{"encoder_activation": "silu", "decoder_layer_scale_init": 0.1, "decoder_parallel_block": false}
Rows from block 2 of the audio encoder of a small encoder-decoder audio transcriber, named by matrix and row number. Rows with one number belong to one channel. Each number is 128 + 32 x the weight over its row's rms, rounded and kept within 0 to 255. All counts start at 0.
After each channel's rows are labels from the 100 clips, of 14976, where the channel reaches its highest value: "responds to" is what is common among them; "loudest" is the band of the loudest frequency at the time of the peak. Only what is clearly more common there than usual is listed. The data: read English sentences (LibriTTS-R). In brackets: how many of the 100.
# convs1: first pointwise conv (encoder.blocks.2.convs.1.weight, 96x96x1), inputs 0-95
# convs3: second pointwise conv (encoder.blocks.2.convs.3.weight, 96x96x1, transposed), outputs 0-95

convs1.88 [130 128 132 129 142 128 138  85  87  76  89 130 130 102 159  70 151 160 125 104  48 124 114 137 112 141  91 134 123 126 111 165 146 132 156 153 134 147 197 103 121 132 151 132 136 114 119 117 126 130 148 106  79 113 132 128 134 150  65 230  87 188 112  94 137 102 118 121 138  25 117 152 132 137 139  96 122 112 103 143 120 125 111 152 113 129 130 166 143  92 142 151 148 197 229  60]
convs3.88 [152  94 118  95 203 152 126 147 174 129 119 135  82 179 110 146 129  73 122 181 144 156 165 134 177  91  74 149  96 142 117 186 125 145 191 150 180 111  34 146  64 130 106  76 148 138  86 147 124 131  96 103 159  99 118 169  96  87 131 101 147 182 115 148 146 125 117 139 158 103 150  87 126 125 147 177 124 122 129 123 127 114 138 164 148 142 138 171 105 100 143 163 134 123  56 174]
responds to: voice: female (87)
loudest: 4000 to 8000 Hz (30)

convs1.7 [103 127 129 156 113 125 156 160 117  85 134  93 140 150 176 173 126 113 114 101 124 126 107 143  72  45  81 133 103 132 138 130  90 101 129 106 151  82 142 135 129 122 141 166 132  95 127 166 106 216 100 113 115 126 138 122 124 172  97 174  96  88 167 111 129 103 143 139 116 147 189 146 133  57  80 107 143 142  61  95 138 138 131  43 156 136 111 185 154 167  82  96 178 127  88  77]
convs3.7 [ 76 148  94 176 134 166  92 165 134 152 130  95 109 113 149 165 147 148 166  98 123 133 124  89  92  64 127  93 181 169 158 135 144  97 176 135 164  75 103 142 166 122 153 171 132 164 163  66 109 145  76 164 135 144 166 136  88 141 156 142  93 146 193 149 110 119  88 131 106 104 126  72  97 104  83  67 119 118 119 127 150 145 105 161 117 162 118 209  96 157 142 169 133  79 129  81]
responds to: the word "i" (45)
loudest: 500 to 1000 Hz (25)

convs1.32 [150  77 119 108 128 118 117 164 113 192 121  97 128 178 108 121 108 106 144  90 111 132 148  65 128 142 150 181 171 105 123  80 145 116  60  93  99 106 101 118 168 187 136 150 152  87  78 106 140 126 117  58 174 138  93 147 113 151 112 151  60 105 154 192 157 158  66 145 125 133  87 102 108 122 107 120  97 129 144 153  95 162 146 150 151  81  44 103 116 154 137 133 139 163  79 111]
convs3.32 [118 110 146 154 145  87 189 141  69  91  97 109 129 152 116 123 110 126 134 116  84 125 143 132 179  81 129 122 163 143 129 134 117 124 102 165 123 150 118 102 180 148 106  60 163 153 218 165 138 137 158 112 106 198 168  79 153 117 157 165 148 129 152 124  81  99 127  20 154  37  85 113 109 112  86 120 130 121 170 125 112 145 106 136 158 129  81 158 132 122 127 114 126 100 163 122]
responds to: voice: female (79); the word "you" (38)
loudest: 250 to 500 Hz (34)

convs1.14 [105 112 117 140 104 119 118  20 146 129 139  76 120 140 128 125 189 122 147 198  83 142 117 141 168 154 117  97 147 126 144  97 133 143 122 102 137 109 129 255 121 141 119 135 110 144 142 146 151 102 140  86  77 124 159 129 162 111  60 171 145 142 138 109 190 144 196 109 113 136 125 107 130  91  89 101 154  70 124 119 113 115 119 118 126 182 104 144 145  98 138 133 132 127 152  65]
convs3.14 [109  94 124  94 140 152 144 147  91 138 106  97 143 113 110 195 217 141 111 128 132 108 166 124 146  99 131 143 105 132 149 112 163 112 154 173 225 110 147  74 127 134 129 129  75 133 127 137 116 189  84  84 137 129 120 136 174  99 112 128 159 141 183 145 170 146  88 113 101 140 168 163 150  99 135 152 199 194 156 126 173 144 102 109  95 110 137 124 100 113 104  93 105 182  61 173]
responds to: voice: female (85)
loudest: 250 to 500 Hz (49); 500 to 1000 Hz (31)

convs1.66 [111 109 106  77 121 178 154 132 128 131 113 134 115  84 174 139 134  95 149  73 121 130 162 146 128 156 119 144 182 135 127 159 164  93  84 134 116 140 132 161  98 136 125 149  85 124 146 112 182 108 134 153 175 176 128 206 176 140 130 128  96  65 110  86 158 122 137 129 101  67 157 109  54 132 114 116 195  88 182 106 119  43 136 125  80 108 111  90 163  80 135 134 100 154 151  81]
convs3.66 [188  76 129  77  86 115 185 121 134 132 138 125 117 214 115 141 132 113 149 148  74 175 167 142  94 112  85 129 134  86 166 143  90 147  68 115 167 140 141 155 139 141 132 119 140 153 150 184 139  84 162  90 130 151 205  56 115 143 102 115 139 110 111 159 141 112 117 136 122 164  97  93 125 155 185 133 153 133 111 124 110 113 122 138 123 205 120 133 150 147  39 122 152  78 171 135]
responds to: voice: female (80); the word "he" (40)
loudest: 250 to 500 Hz (39)

convs1.1 [177  68 141  75 115 124 106 160 128 162 142 111 127 128 145 219 134 123 145 139 135 138 132  93  69  99 175 128 162 126 134 108 103 131  93 143 144 144 132 147 109 103  88  99 100 139 139 148 121 191 155  80 135 158 144 117 102 127 123  95  42 147 144 100 133 119 113 140  25  88  98 162 140 131 145 106 122  95  97 134 169 155 181 165 141 124 165 143 143  92 157 146  25 124 115 166]
convs3.1 [144 136 107 135 177  38 112 153 130 111  77  92  94 139 115 131  96 134 137 142 141 102 103 147 108 108  94  98 190 111 144 131 103 149 106 145 123 137 146 145 103 130 136 150 151 150 116 112  70 135 131 110 131 146 170 106 135  57 172 105  60  67 131  95 163 120  95 107  98 138 112 166 117 129 146 109 178 150  94 132  82 122  84 215 142  79 161  99  94  88 142 213  83 114 168 160]
responds to: voice: female (95)
loudest: 500 to 1000 Hz (38); 1000 to 2000 Hz (30)

convs1.92 [ 94 130 127  96 112 165 201 123 168  75 156 108  96 103  92 124  80  99 133 122 154 124 119 147  90 113 169 172  93  81 183 161 137 126 137 183 162 137 101 117 135  98 160 120 185  79  71 171 124 193 125 101 130 142 151 109 138 130 137  65 168 155 206 111 135 158  90 127 166 104 170 137 124 103 171 142 189 126  97 109  77 127  89  86 109 118 137 141 133 188 156 158 107 119 121 134]
convs3.92 [146  88 174 147 102 120  87 102 145  84  85  59 140  66 166  67 158 100 106 140 164 132 180 135 163  96 171 151 123 113 147 137 163 196 136 136 154 108 126 144 168 141 121 186  89 117 136 100 156  97 112 160 119 169 138 149 137 115 155 134 157  78 117 140 130 161 101 143 135 140 177 135  73 161 101 141 118 166 132 169 116 155 147  62 137 145  44 112 161 159 158 149  56 148 106 111]
responds to: the word "i" (56)
loudest: 500 to 1000 Hz (42)

convs1.0 [116 151 120 164 107 149 142 109 128  64  79 204 115  89 156 105 135 200 138 136 145 122 159 139 120  72 152 192 122 115 149 128 119 124 166 132 180 103 135 179 179 105  98 155 122 142 117  68 140 128 155 129  89 131 140 126 139  66  37 149 125 165 105 143 114  59 154 139 132 133 105 154 125 141 110 133 146  77 164 119 181 149 113 109 192 107 197 131 113 135 138 137 149  89 132  70]
convs3.0 [142 192 126 127 130 130 118 126 156  64  89  95 102 103 119 152  93  99  92 139 117  85 127 134  98  81 194 158 156 126 125  95 145  88 118  32 144 128 109  72 122 153 154 173 108 145 148 109 135 117 159 108 105  87  89 171 158  81 119 197 137 118 118 176 121 159 157 114 173 132 117 127 124  64 163  94 151  94  85  94  29 114 180 146 146 118  95 141 113 121 132 117 106 119 111 118]
responds to: the word "was" (35)
loudest: 250 to 500 Hz (57)

convs1.13 [194 150 120 159 121  94  96  47 140  83 142 111  92 130  74 138 145 127 109 144 119 106  86 112 132 101 170 111 131 121 110  90 124 148 116 141 178 143 122 194 139 141  89  89 108  84 110 118 116  93 138 152  61  84 135 157 143 117 150 136 147 227  85 154 153 141 145 103 105 122 116 153 184  90 162 149 132 128 151 111 126 118 167 135 116  87 174 196 100 121  83  43 135 147 116 104]
convs3.13 [156 159 111 145 151 146  69 166 139 130 141 153 140 124  95 162 104  78  89  93 163  49 110 141 107 114 180 128 107 150  98 124 143 138 164 139 131  72 109 217  75 121 144  69 113 171 134 149 146  50  58  63 112 138 116 153 116  97 144 106  74 111  99 122 104 154 150 145 119 215 102 117 127 155 119 125 126 151 128 133 109 130 105 189 179 147 158 129 138 109 108 150 120 139  97 116]
responds to: voice: male (77)
loudest: 4000 to 8000 Hz (31)

convs1.83 [ 73 123 120 132 126 143 142 196 159 128 178 115 106 149 105  98  84 134 126  99 152 107 149 130 147 138 118 143  78 116 134 146 129  76 118 175 134 115 108 123 160 122 164 162 154 142 225 120 130 146 200 215 130 121  91 165 137  89 124 138 142 118 110 137 167 118 129 168 156  82 117 140 139 131 142 156 169 152 182  86 124 110  97 165 123  39 170 146  77  95 155  83  91  88 165 119]
convs3.83 [ 90 140  80 139 169 147 100 131 101 115 148 141 147 101  91 157 181 119 147 100 136 105 112 143  96 169 136 112 135 163 157 116 161 115  88 119 175 121 136  87 181 117 195 148 150 150 114 118 100 148 146  81 132 107 108  90 105 160 121  65 108 138 125 151  95 124 167 125  76 167 186 119 170  85 124 192 208 108  72 132 129 102 202 159 151 169 177 109 129 110 152 104 146 190  88 146]
responds to: the word "be" (25)
loudest: 250 to 500 Hz (34)

convs1.22 [114 152 136 112 142 131 134 143 124 153  47 155 165 130 167  95 151 116 139  68 163 130 154 129  98 128 157 139 156 109  98  81 154 141 134 124  96  50 161  90 128  97 107 143 194 136 114 112 154 148 125 136 156 126 119  94 142 145 237  92  77 194 135 173 115 121 117  96 149 105 142 115  85 184 138 130 110 118 101 125 118 244 105 123 174 142 127 132 143 128  80 119 148 112 137 156]
convs3.22 [148  96 117  81 126 158 127 158 126 181 103 164 120  92 181 137 166 113 217 186 145 171 161 164 169 125  72 120 107 116 165 132 151 141 163 132 149 142 140 123 146  90 121 147  90 139 116 128 188  98 163 196 173 115 143 132 101 115  65 150 158 124  99 157  90 131 136 169 101 129 159 138 136 190  96 133 167 151 144 120 212 114 115 157 150 177 157 199 143 123 152 140 158 103 133 116]
responds to: voice: male (79)
loudest: 250 to 500 Hz (70)

convs1.3 [ 33  88 128  75 110 101 140  87 119 146 105  89  92 187 132 146  68 126 137 127 124 118  80  85 117 134 118 126 125 128 169 132 140 110 173 100 130 183  86  86 133 145  68  88 125  93 132 132 119 150 142  91 158 123 101 108 134  85 110 169 102 140 128 157 126 167 123 158 121 118 104 106  65 174 122 131 120 112 176 152 155 115 182 135 195 179 170 178 119 119 149 127 169 183  65 100]
convs3.3 [118 124 111 141 164  82 165 112 138 145 161 226  85 108 132 104 186  85 170 150 131 116 103  86 124 115  93 129 173 136 141 163 128 144  59  93 133 133 114 112 140  96 134  79  98 112 162 154  89  95 133 122 206 112 126 153 128 175 139 151  76 113 173  86 170 112 119  79 113  99 125 162 149 160 120 162 104 118 224 113 157 198 133 120 162 145 147 135 136 115 101 155 137 104 137  85]
responds to: voice: female (87)
loudest: 250 to 500 Hz (46)

convs1.93 [138 101 161 109 127  64 148  37 124  98 106  58 137 119 172 128 171 121 164 222 124 111 138  84 125 108 155 133 151 152  52 162 117 126 135 154 120 140  88 151  90 111 176 154 109 108  51 126  83 133 127 133 174  98 127 108 115 123 126 159 136 160 149  99 108 134 135 123 114 191  96  96 103 142 111 118  68 136 134 140 156 152 140 132 138  68 130  65 135 100 141 124 151  67 114  89]
convs3.93 [127 159 164 133 122 115 109 148  90 156 131  95 106 153  80 136 119 104 139 159 139 144  92 162 121 133 123 177 158 150 186 160  75  78 138 130  96 120  82 115 107 154 147 122 122  95 154 116  97 109 118 157  63 101  97  43 119 163 144 126 165 185 179 134 136 116 134 129 100  59 131  68  86 155 148  63  66 187  93 148 131  72 130  96 109  89  72 139 159 127 131 151 110 151 160 152]
responds to: voice: female (89)
loudest: 250 to 500 Hz (34)

convs1.55 [122 118 131 119 159  81 147 137  86 100 105 121 179 158 110 121 179 111  89 133  73 124 130 128 137 123 102 140 148 106 114 140 127 132  94  75  37 145  98  89 158 121 139 144 139 186  51 117 129 121 124 131 214 146  95 143 161  96 160 183  71 156 132 146  98 150  71 146 117 188 111 149  76 131 112  82 136 144 124 142 119  94 192 132 148  81 102  84 103 108 120 117 131 180  78 119]
convs3.55 [111  97 121 175 128 120 135 140 126  87  94 111 168 161 141 117 119 101 146 146  99  79 155 114 135 121 154 172 103 183 135 160 117 155 140 160 143 200 155 133  82 144 156 116 164 115  49 182 176  98 125 134  97 109 149 103 117 148 147 101 118 102 150 168 102  98 163 131 119 218 120  79 129 119 136 172 147 186 128 144 130 144 231 112  78 152 146 166 100  87 132  93 114 130 163 181]
responds to: voice: female (86)
loudest: 250 to 500 Hz (33)