{"model": "encoder-decoder audio transcriber", "dataset": "read English sentences (LibriTTS-R)", "train_examples": 15625, "time_shift_ms": 50, "n_mels": 64, "hop_length": 160, "input": "log_mel", "spec_augment": true, "win_length": 400, "tokenizer": "char", "vocab_size": 32, "encoder_arch": "quartznet", "encoder_norm": "batchnorm", "encoder_activation": "silu", "encoder_depths": [3, 3, 3, 3], "encoder_kernel_size": 11, "encoder_stem": "single", "encoder_widths": [96, 112, 144, 176], "fusion": "prefix", "label_smoothing": 0.1, "decoder_width": 128, "decoder_layers": 12, "decoder_norm": "layernorm", "decoder_norm_position": "pre", "decoder_activation": "gelu", "decoder_mlp_ratio": 4, "decoder_head_dim": 16, "decoder_fused_qkv": true, "decoder_bias": "all", "decoder_qk_norm": false, "decoder_layer_scale_init": 0.1, "decoder_parallel_block": false, "decoder_dropout": 0.05, "decoder_inner_norm": false, "decoder_positions": "learned", "decoder_prefix_bidirectional": true, "decoder_connector": "linear", "decoder_tie_embeddings": true, "init": "trunc_normal_002", "residual_init": "none", "optimizer": "soap", "beta2": 0.999, "lr": 0.0023, "beta1": 0.9, "shampoo_beta": 0.999, "eps": 1e-08, "precondition_frequency": 20, "max_precond_dim": 1024, "one_sided": false, "adamw_lr_other_params": 0.0009, "grad_clip": 5.0, "steps": 6600, "batch_size": 128, "epochs": 54.1, "lr_schedule": "cosine_restarts", "final_lr_fraction": 0, "warmup_steps": 1320, "weight_decay": 0.1, "adamw_weight_decay_other_params": 0}
Rows from block 9 of the text decoder, named by matrix and row number. Rows with one number belong to one neuron. Each number is 500 + 50 x the weight over the matrix's rms, rounded and kept within 0 to 999. All counts start at 0. Numbers have three digits each.
# fc1: MLP up (decoder.blocks.9.mlp.fc1.weight, 512x128), inputs 0-63
# fc2: MLP down (decoder.blocks.9.mlp.fc2.weight, 128x512, transposed), outputs 0-63
fc1.412:529502484476510451527505477579548408543525566420483617618466500465490425493514552549499563528438532470549491569480504423448485550568529552515546500509584476493513440464449514506484404510539562
fc2.412:478547517605515520479531505443466607510506474497495492388480527572540573503529440445482509474478423523516501421506501525518516490468467497527464530567412533505504507442560535420516615395414496
fc1.413:523512429555531616545541537513501483636464543499525538560479446446481520464579487464422499575596527490555429548456506508603536491524575488585517529495475486570455497502440481552443576521541466
fc2.413:405489491497511403464522454422503541407437442528502504506490505510546522577471519565509507385430541501539628457521478473395495534543432510540547505561545508540469491477498576515536450520509601
fc1.414:559421498586491419525545502512490525543517526480530537527468513519565485502632518517451455530509494506530489498491455524519456520519559418452471482579477436523499463484512516478587549490533461
fc2.414:523576509470500520515545436463528485451465398461491472399514600462548378477523484472524522507457481597435512573508500569507483508486503437470474461409575567458577468528502556578500529518526528
fc1.415:438493479586490460511470588504503495567425525431544496486501465545497504572559534514503503442570437532592483532549515568498458560542477531500488540491471458426484515480539510483469550461398583
fc2.415:502475535491474504484455421455469486424549469613431451534504534471497555498409404495551485482533516543570510481393524437511498562559493481517491441592437446499579503527534444512567536491577407
fc1.416:605455577547509501487495553515521472453574500469573503406461466522446554582482480496497545524533482476548492516473532507455503500503541434502522538460608635502518518568541443481562563537419567
fc2.416:594551460519552438489496512522508446485502528506475508614518576448507450444512479603463488470492499498479529520465491564511466572508461485492536513497438448496444445436538595555470514465467490
fc1.417:536515526364475484559500521524521532546517514525461476397569520457485580489532605463528501494524470489538457529521506446509541555457596562533555517526555516464498543494527489565413448423491513
fc2.417:533406533458578505439581408508458437440558530451420555542490496458509526479487481542419486519533507484504516532462486523509410478493429506443516504515518613494573534442552465489534560542627483
fc1.418:559459432505495481478510560474467507569437495496459537464570529466446543505559513471470528460525448490441614467478508597429507518511564520502554541495517526439510472483453563540538577499485416
fc2.418:524432546452496483595528471460454497419479485490584414526437525467581517410458517521525566462385530464499507605509406456489517410549458497539537486511422525480548447458511578558472508481520530
fc1.419:517392562483427486461493438518487514529467466554567595537520508470582570563482461450460496518549543368595489572524517424516505510582400413445468610534491562505541429586552425487509602577503566
fc2.419:529506666461507584544530493446514433481493486550466440558515521581485612389539572441513473500553449470480431467420495412426485470506601567528506488486384414502457474531500514515453530533504556
fc1.420:571457520537518529510471506571563502530522478461575548438528609523591544498468517508508467564467508535441461452533559460500534451417538514491430496531496513555504502513519594426547560400466520
fc2.420:434485463607557478492538473497479491434508483502443472525504416447465426512591505492552465498502493438465507496486413512565439547476516510439462417509512439452582571525567412524498517556558472
fc1.421:484476510588546556521459386521513492462504511470421530536590453520493497476508491612451468587550432527433473447554539486602574537438443511476616465581559513545559525525519555533528518502455607
fc2.421:451416422451531479528453498404543517485462448519485541453467390508474437532493498443527477590414569483567565490562463478502428574520519419524453528512536431492504472525395495456450477423598472
fc1.422:538451449505534531385418526510532447517461618426443503578501431473454461544491484430526551496472522557574468521511565475364502555540469562542586520473469552505515495484592443493623554517437444
fc2.422:348606553478417488475424467526447571546543538431494541479650520565464554520426508455457523502518523426451436523503488556542482491533498476515433487460522520518411513561538594565462502471542510
fc1.423:511577444509604581503480470479513552562499527562583498407556527524460539555486460525457543548499542571510505470405529545587477572517569453543500541514443511456568509468459508527447467475506523
fc2.423:580391491520470511493555521570463495454495535514385477526528414453431501401491463534461456431532535511470530548547500454469483517482467614504468538510465543490505463557520516561523521443497532
fc1.424:541462459543591495440501463488491454390509429491493512432503456646459447534506528618510508494555531404428545478418537491407580591492443479615487519539517450631452516474541514497522556483573530
fc2.424:496600480447436560560503515443517509529355540550478444488408509508540411568589576465519458503482484625501505469531466439514543480555471471478587424538558523480519507479531439494430489403441331
fc1.425:477417501555514489538477477515465526562546556567436543465546492580506505606445521537516506488505480482562402563493407532538497510482521404470610446476554576502398502550569539553599536468470592
fc2.425:496504446533461533453495466515536506418457428485521470577481513430611540464465491529547454475501499448462513483539544493456555552580525483534557483455504555470567540548411473547519469524497490
fc1.426:602471448496483556502525531416486564459590579414469522410495495474594518464471495485546481527502509596498476542438434553480492514457522555450529467492442413587558546525527382445521440531478493
fc2.426:526486540572533529422382596511490427539511535576528516494490493427454577562492421488491550485529572402541565517512515460518508481514510603589535544573425551464428440517487478534398514495488490
fc1.427:567344538536478462484574488531485398489592476479583520578526454536431471469515553525486526548500498468529497538499460470533487546463424429505449477444449574539437490432581548516502435531537468
fc2.427:436540463394583520463584552486497498547453461461486557471424460498577436499526521488452480476450492474546534569514577482461510418556525594457604448550574485451614476539444385426453500448513513
fc1.428:549488537530489454473491382472455534548479573462524614519457509532522427514495512532515462574530430539521543396495522470503524531446495511557487541516518480516578445473576500456541378547528478
fc2.428:604595540444549518511461618531521521385504473512478404496524494456499492504533522455475408501508495478480527546442498581497551474527440472510442494529512411483480520556447499544477555508476542
fc1.429:530568507463485547480563475471531485541508521443452494533477505502547432589543445536502474445521563543512485551501531496489383604551446620647491522531440460511543462522576412529533513482508590
fc2.429:566433492489492469565480464510417473409456512490491437467587486478577485440446534522451573578525428503502523479559492507485454519542551521438461496509527511419482509456502509471434409515518523
fc1.430:590529536414462506460552538548594498479462540462448477463578528576527464513550505528462474474572533396472475510509500603513557593554564520511458547557646458482487518385546526481585434502447464
fc2.430:484520570496499516537484544394400559480523507502548480453474470473503581613461461484577503553427472622560541474511489514580498533465494563562526366498450531508493464509440496391471552495585534
fc1.431:441433494548466534487539553496443547478535486405484509388554505497567505526458488492487504448538491590562524454444526493361472470526501431521518533482515478580518595376548576527469533496557610
fc2.431:607564460515552577510414517520522544385397648531468407542542508541528441463456460526470528549503590452552522447587491532454518469482473615544584480474380501521443494502458359538523488501434487
fc1.432:480417591528501561470409521500632495530568497537431468452602435508571444590578465485525415504489493408467575522547507505486487552503497506591508537570424504448539553554483521523548540498495654
fc2.432:503474502519492456563471485500551444510466441490607534470498593480440420510490513618435546532479544554438552424542477533565480524485552450462506498526458538516528502534443527457604443386511461
fc1.433:527532506495521524451384532567506524472540527539590485443489511576525510437456584499570488516548564535463506481541488385511519526578498530592472499490424453458507463459524472553463505611446557
fc2.433:506501520512463445491585536472478446519478443425482523462489458485511521394491578523527469436525524461593422459460459612508427485476485556529529500487508471490540456473502536482521540547559531
fc1.434:503517597545453488458435503531587555542523499496434522471564468553514502562402449489590463435479430507425596530477568503398455439553526521521521514516513538489604496581476554498522555444529542
fc2.434:410468537432502588518549501495574474540437456494525484455577494522574502428541585562530463496510475490508574485513380429485505543378458468503532461498504437482438475477536442538512527384497595
fc1.435:475464509525445519527574483547546537541508534533547620484406528534586527506469525538537491543543507514513519511462474476492421515517450511612523533495497528580477546543663520544486535520436437
fc2.435:522467506452537518480445487501499528504549513493552449512548524542511424503518489459540435470525508472452426524539500525456536565488557485492568436496518451470481534529440557458535464485594455
fc1.436:607479515579522416525559432434561539526461406531451496475508492500499550475458524490515479521476428535505422621598449456427528484491494508592550546588502439520447571585506468447564543479458454
fc2.436:481479574491490457520538517457541519510504558551611502523598464513480509498456500455538508422524516438542540479459598676465412493471423536497427524477544515517542473527408508509496496506541564
fc1.437:474473564415530549562502591476484532483485512525438543501578478507474489552569529591405565492437409442516533418497615556416523515478416517442402473492475423507542488495497572556533463468484552
fc2.437:472546447527534498550574468512545510567472477472443496556588465520530635488577529501528460685428535569496535500345422511452396457480485477621487527548427457393451520515537436516512555503487541
fc1.438:541474492554441431527442505470457442558449582509472525478551465440509481497491550501486441491480614492452524471506544494536525442375504483527510457369511431486430517494500491467485580480559491
fc2.438:523563410449533488459568574583553474448543471493548586507509491569445520420515500486509468496522502600571426481514487477503509569475414453510497462497502407535588553527539479454496473623566467
fc1.439:435419497495523494572553475499455466550502468480526519513484467470547506497477528355520474462535544448446508503392529448418450495563555516393579484483532476432485575512582555514440501422549550
fc2.439:468547544522497537442499484480568643459569461461515552517473481534485502507477507544528515477577450572525464501519528514533532488578387432615456507425502421528547483568419491470422452516379501
fc1.440:499517531399568515562538539535511492471572517393514520527427565542475494452529511545517495506459439556460446549596601444561470547424420480513443454562560407532520594420531429510539530463450476
fc2.440:521499565532391547466449477517525536582463565537468538528520565457487427565438538566462450430561459476470555543459460515493535486484582591551510544503411497505404594575532588559530478501495536
fc1.441:512418512533547627552448444561454497472459451484524502536540437570529494560476561485571522493542509444416573553443443529464471555514553443548558506556481462544462460444495595474489480493479533
fc2.441:520570435470486403462455550432446440534488555599461446502463489419532494505484481514555460541523468500523394504470483403553476434565545510461458533406514545473462553502508505499485551548454471
fc1.442:504483596485479500552447399519512453560481586469448478440498526442558469501457529589454513489463515450414497494526544446535513538472515509512516584530439498485487496504460499387420426506477442
fc2.442:551573418460520534442565535493547543491489442535486577505412527602522542517674468477500478401494455536528474533457459478510561550495473506440517500477478500624581520533494533469563533476494594
fc1.443:590527510567557572537493561449495514497444560553538514568538550485610502502545506526565488546490379578569544465443522447534540593476552563507619430474488557521489533497455504462542564566498509
fc2.443:426469513567349513462574444589484525399442511458575462372473565573474494537536549530475485430512618448377461393505475578424529470496551445510511556550513496519454468502528570514462452427550539
fc1.444:570440546561458496528581549513548566498572511512422544482553491382498491450468587512494509564522493542444507440570556395485441486488458460553480573523452476586526523478429517484533451574511468
fc2.444:542519470474575464444420486648443498502464499462534429490449525502477459432569416576491442461508528454511465591440471524527486521508500493414537465548518504381498458478557558504538505455516445
fc1.445:444453474571511543518496438467479472541493523479488555546501494529483441564593525529509559448477564484521522520549527494553454603516618499513562588478478515515487552468506455481437456433536538
fc2.445:471449441478584632555526552541483492521472484461590492396511539461587476515511458531463479511516548562535514482518486428557500447537478499441524468451508480540524524618450485539480500582494481
fc1.446:524534452522407463589521564451450490435524540548526513461440476538556498530569574528678532521528458533534524506418505486460483528586532644609517473516530464468517543588548382593561612525427530
fc2.446:550502515492564526498452471461493501526547500436443492479541485571552540475457484453382441521454638560583419572453506616495547490452517512431437533482451565531557522612389543461493426520393535
fc1.447:457435487598475478410533568551614472480597444425576517537522400482545559480498581536434406485552491533515571482425530529485496509450448476493472524515472601565475498564497490558500489486402493
fc2.447:534521516472592472506472421468515537524445640574515515482524478505434510517446452468500498504438502451525481511494501567432554526573505559510569541547539447515530560502457469375476519569552488
fc1.448:528528564454473594457560532482494506468429545511514478521459419515385451543487510478492520464667501457550542496553524475515427535531419489502505442467499547432453439551492566468494524504522452
fc2.448:365535533469534549544547505447526482476549450501594504494519563547547471436500537509400418443480409530541536496551701496492585456509520391477551511536551476545572523493461408510515472483453500
fc1.449:570556555600461459563490460545580563444503515476540495552468489367578421504543576451505539617524439545518539512442552466474518450508538596546479490448510493447463491536515555495490585464524543
fc2.449:438482466400463470451582498500490414425531427553520505470501481597556518523487420576528575480523537473500537467550564422534437514528483495454525498533523415517462642469454439465562478488572426
fc1.450:455492544520465503534506420484471477447549514559622576491590453538559418541501458588500511591531490497548485399485555492468492607510494467496509488464559522474533522434427586569544508508482529
fc2.450:546501519449518563479419509478444573537426507473446479467514521465419588536500468528592510432410504458476555612463512530537471483537456525527457453501491488561480435555500529477492507501559525
fc1.451:525457519533538449530532523536553527520514556550432455499496486544473536479513422549465523484514426500449477546445555409585486400442449426463443544551564445603453393504467499502569492429505526
fc2.451:497429534490535504540445542509447517485521518514604541509531441483450426542443534505528475500483550465531440570481499519417465572545571610525521484500461502378442542474535585515431519600528556
fc1.452:521509544504429560553516438491452498456472593491501398409558527524497538457486553441539497440590378596563412516553510491515431516535511516462514479509481488457601505467584557390456501573489523
fc2.452:536528500537580501489521569502513491559559507504546542563468492509496534474578523531443511495427600511418553487483460458532549519528484484471505468486578517588451380397390519582507499505509488
fc1.453:578570442374586534525524472625466478493466479406515491497523509365433567595429522480540525489518644497555492469532489491517514547457514449457514396526479508526510488419520524463509519489647547
fc2.453:385432553522529508388513471409553544535587517558528541461535530555559472523527409534468489583447447523520512551450461539556499537521562503502535555476540527514532616629522536427522461489447475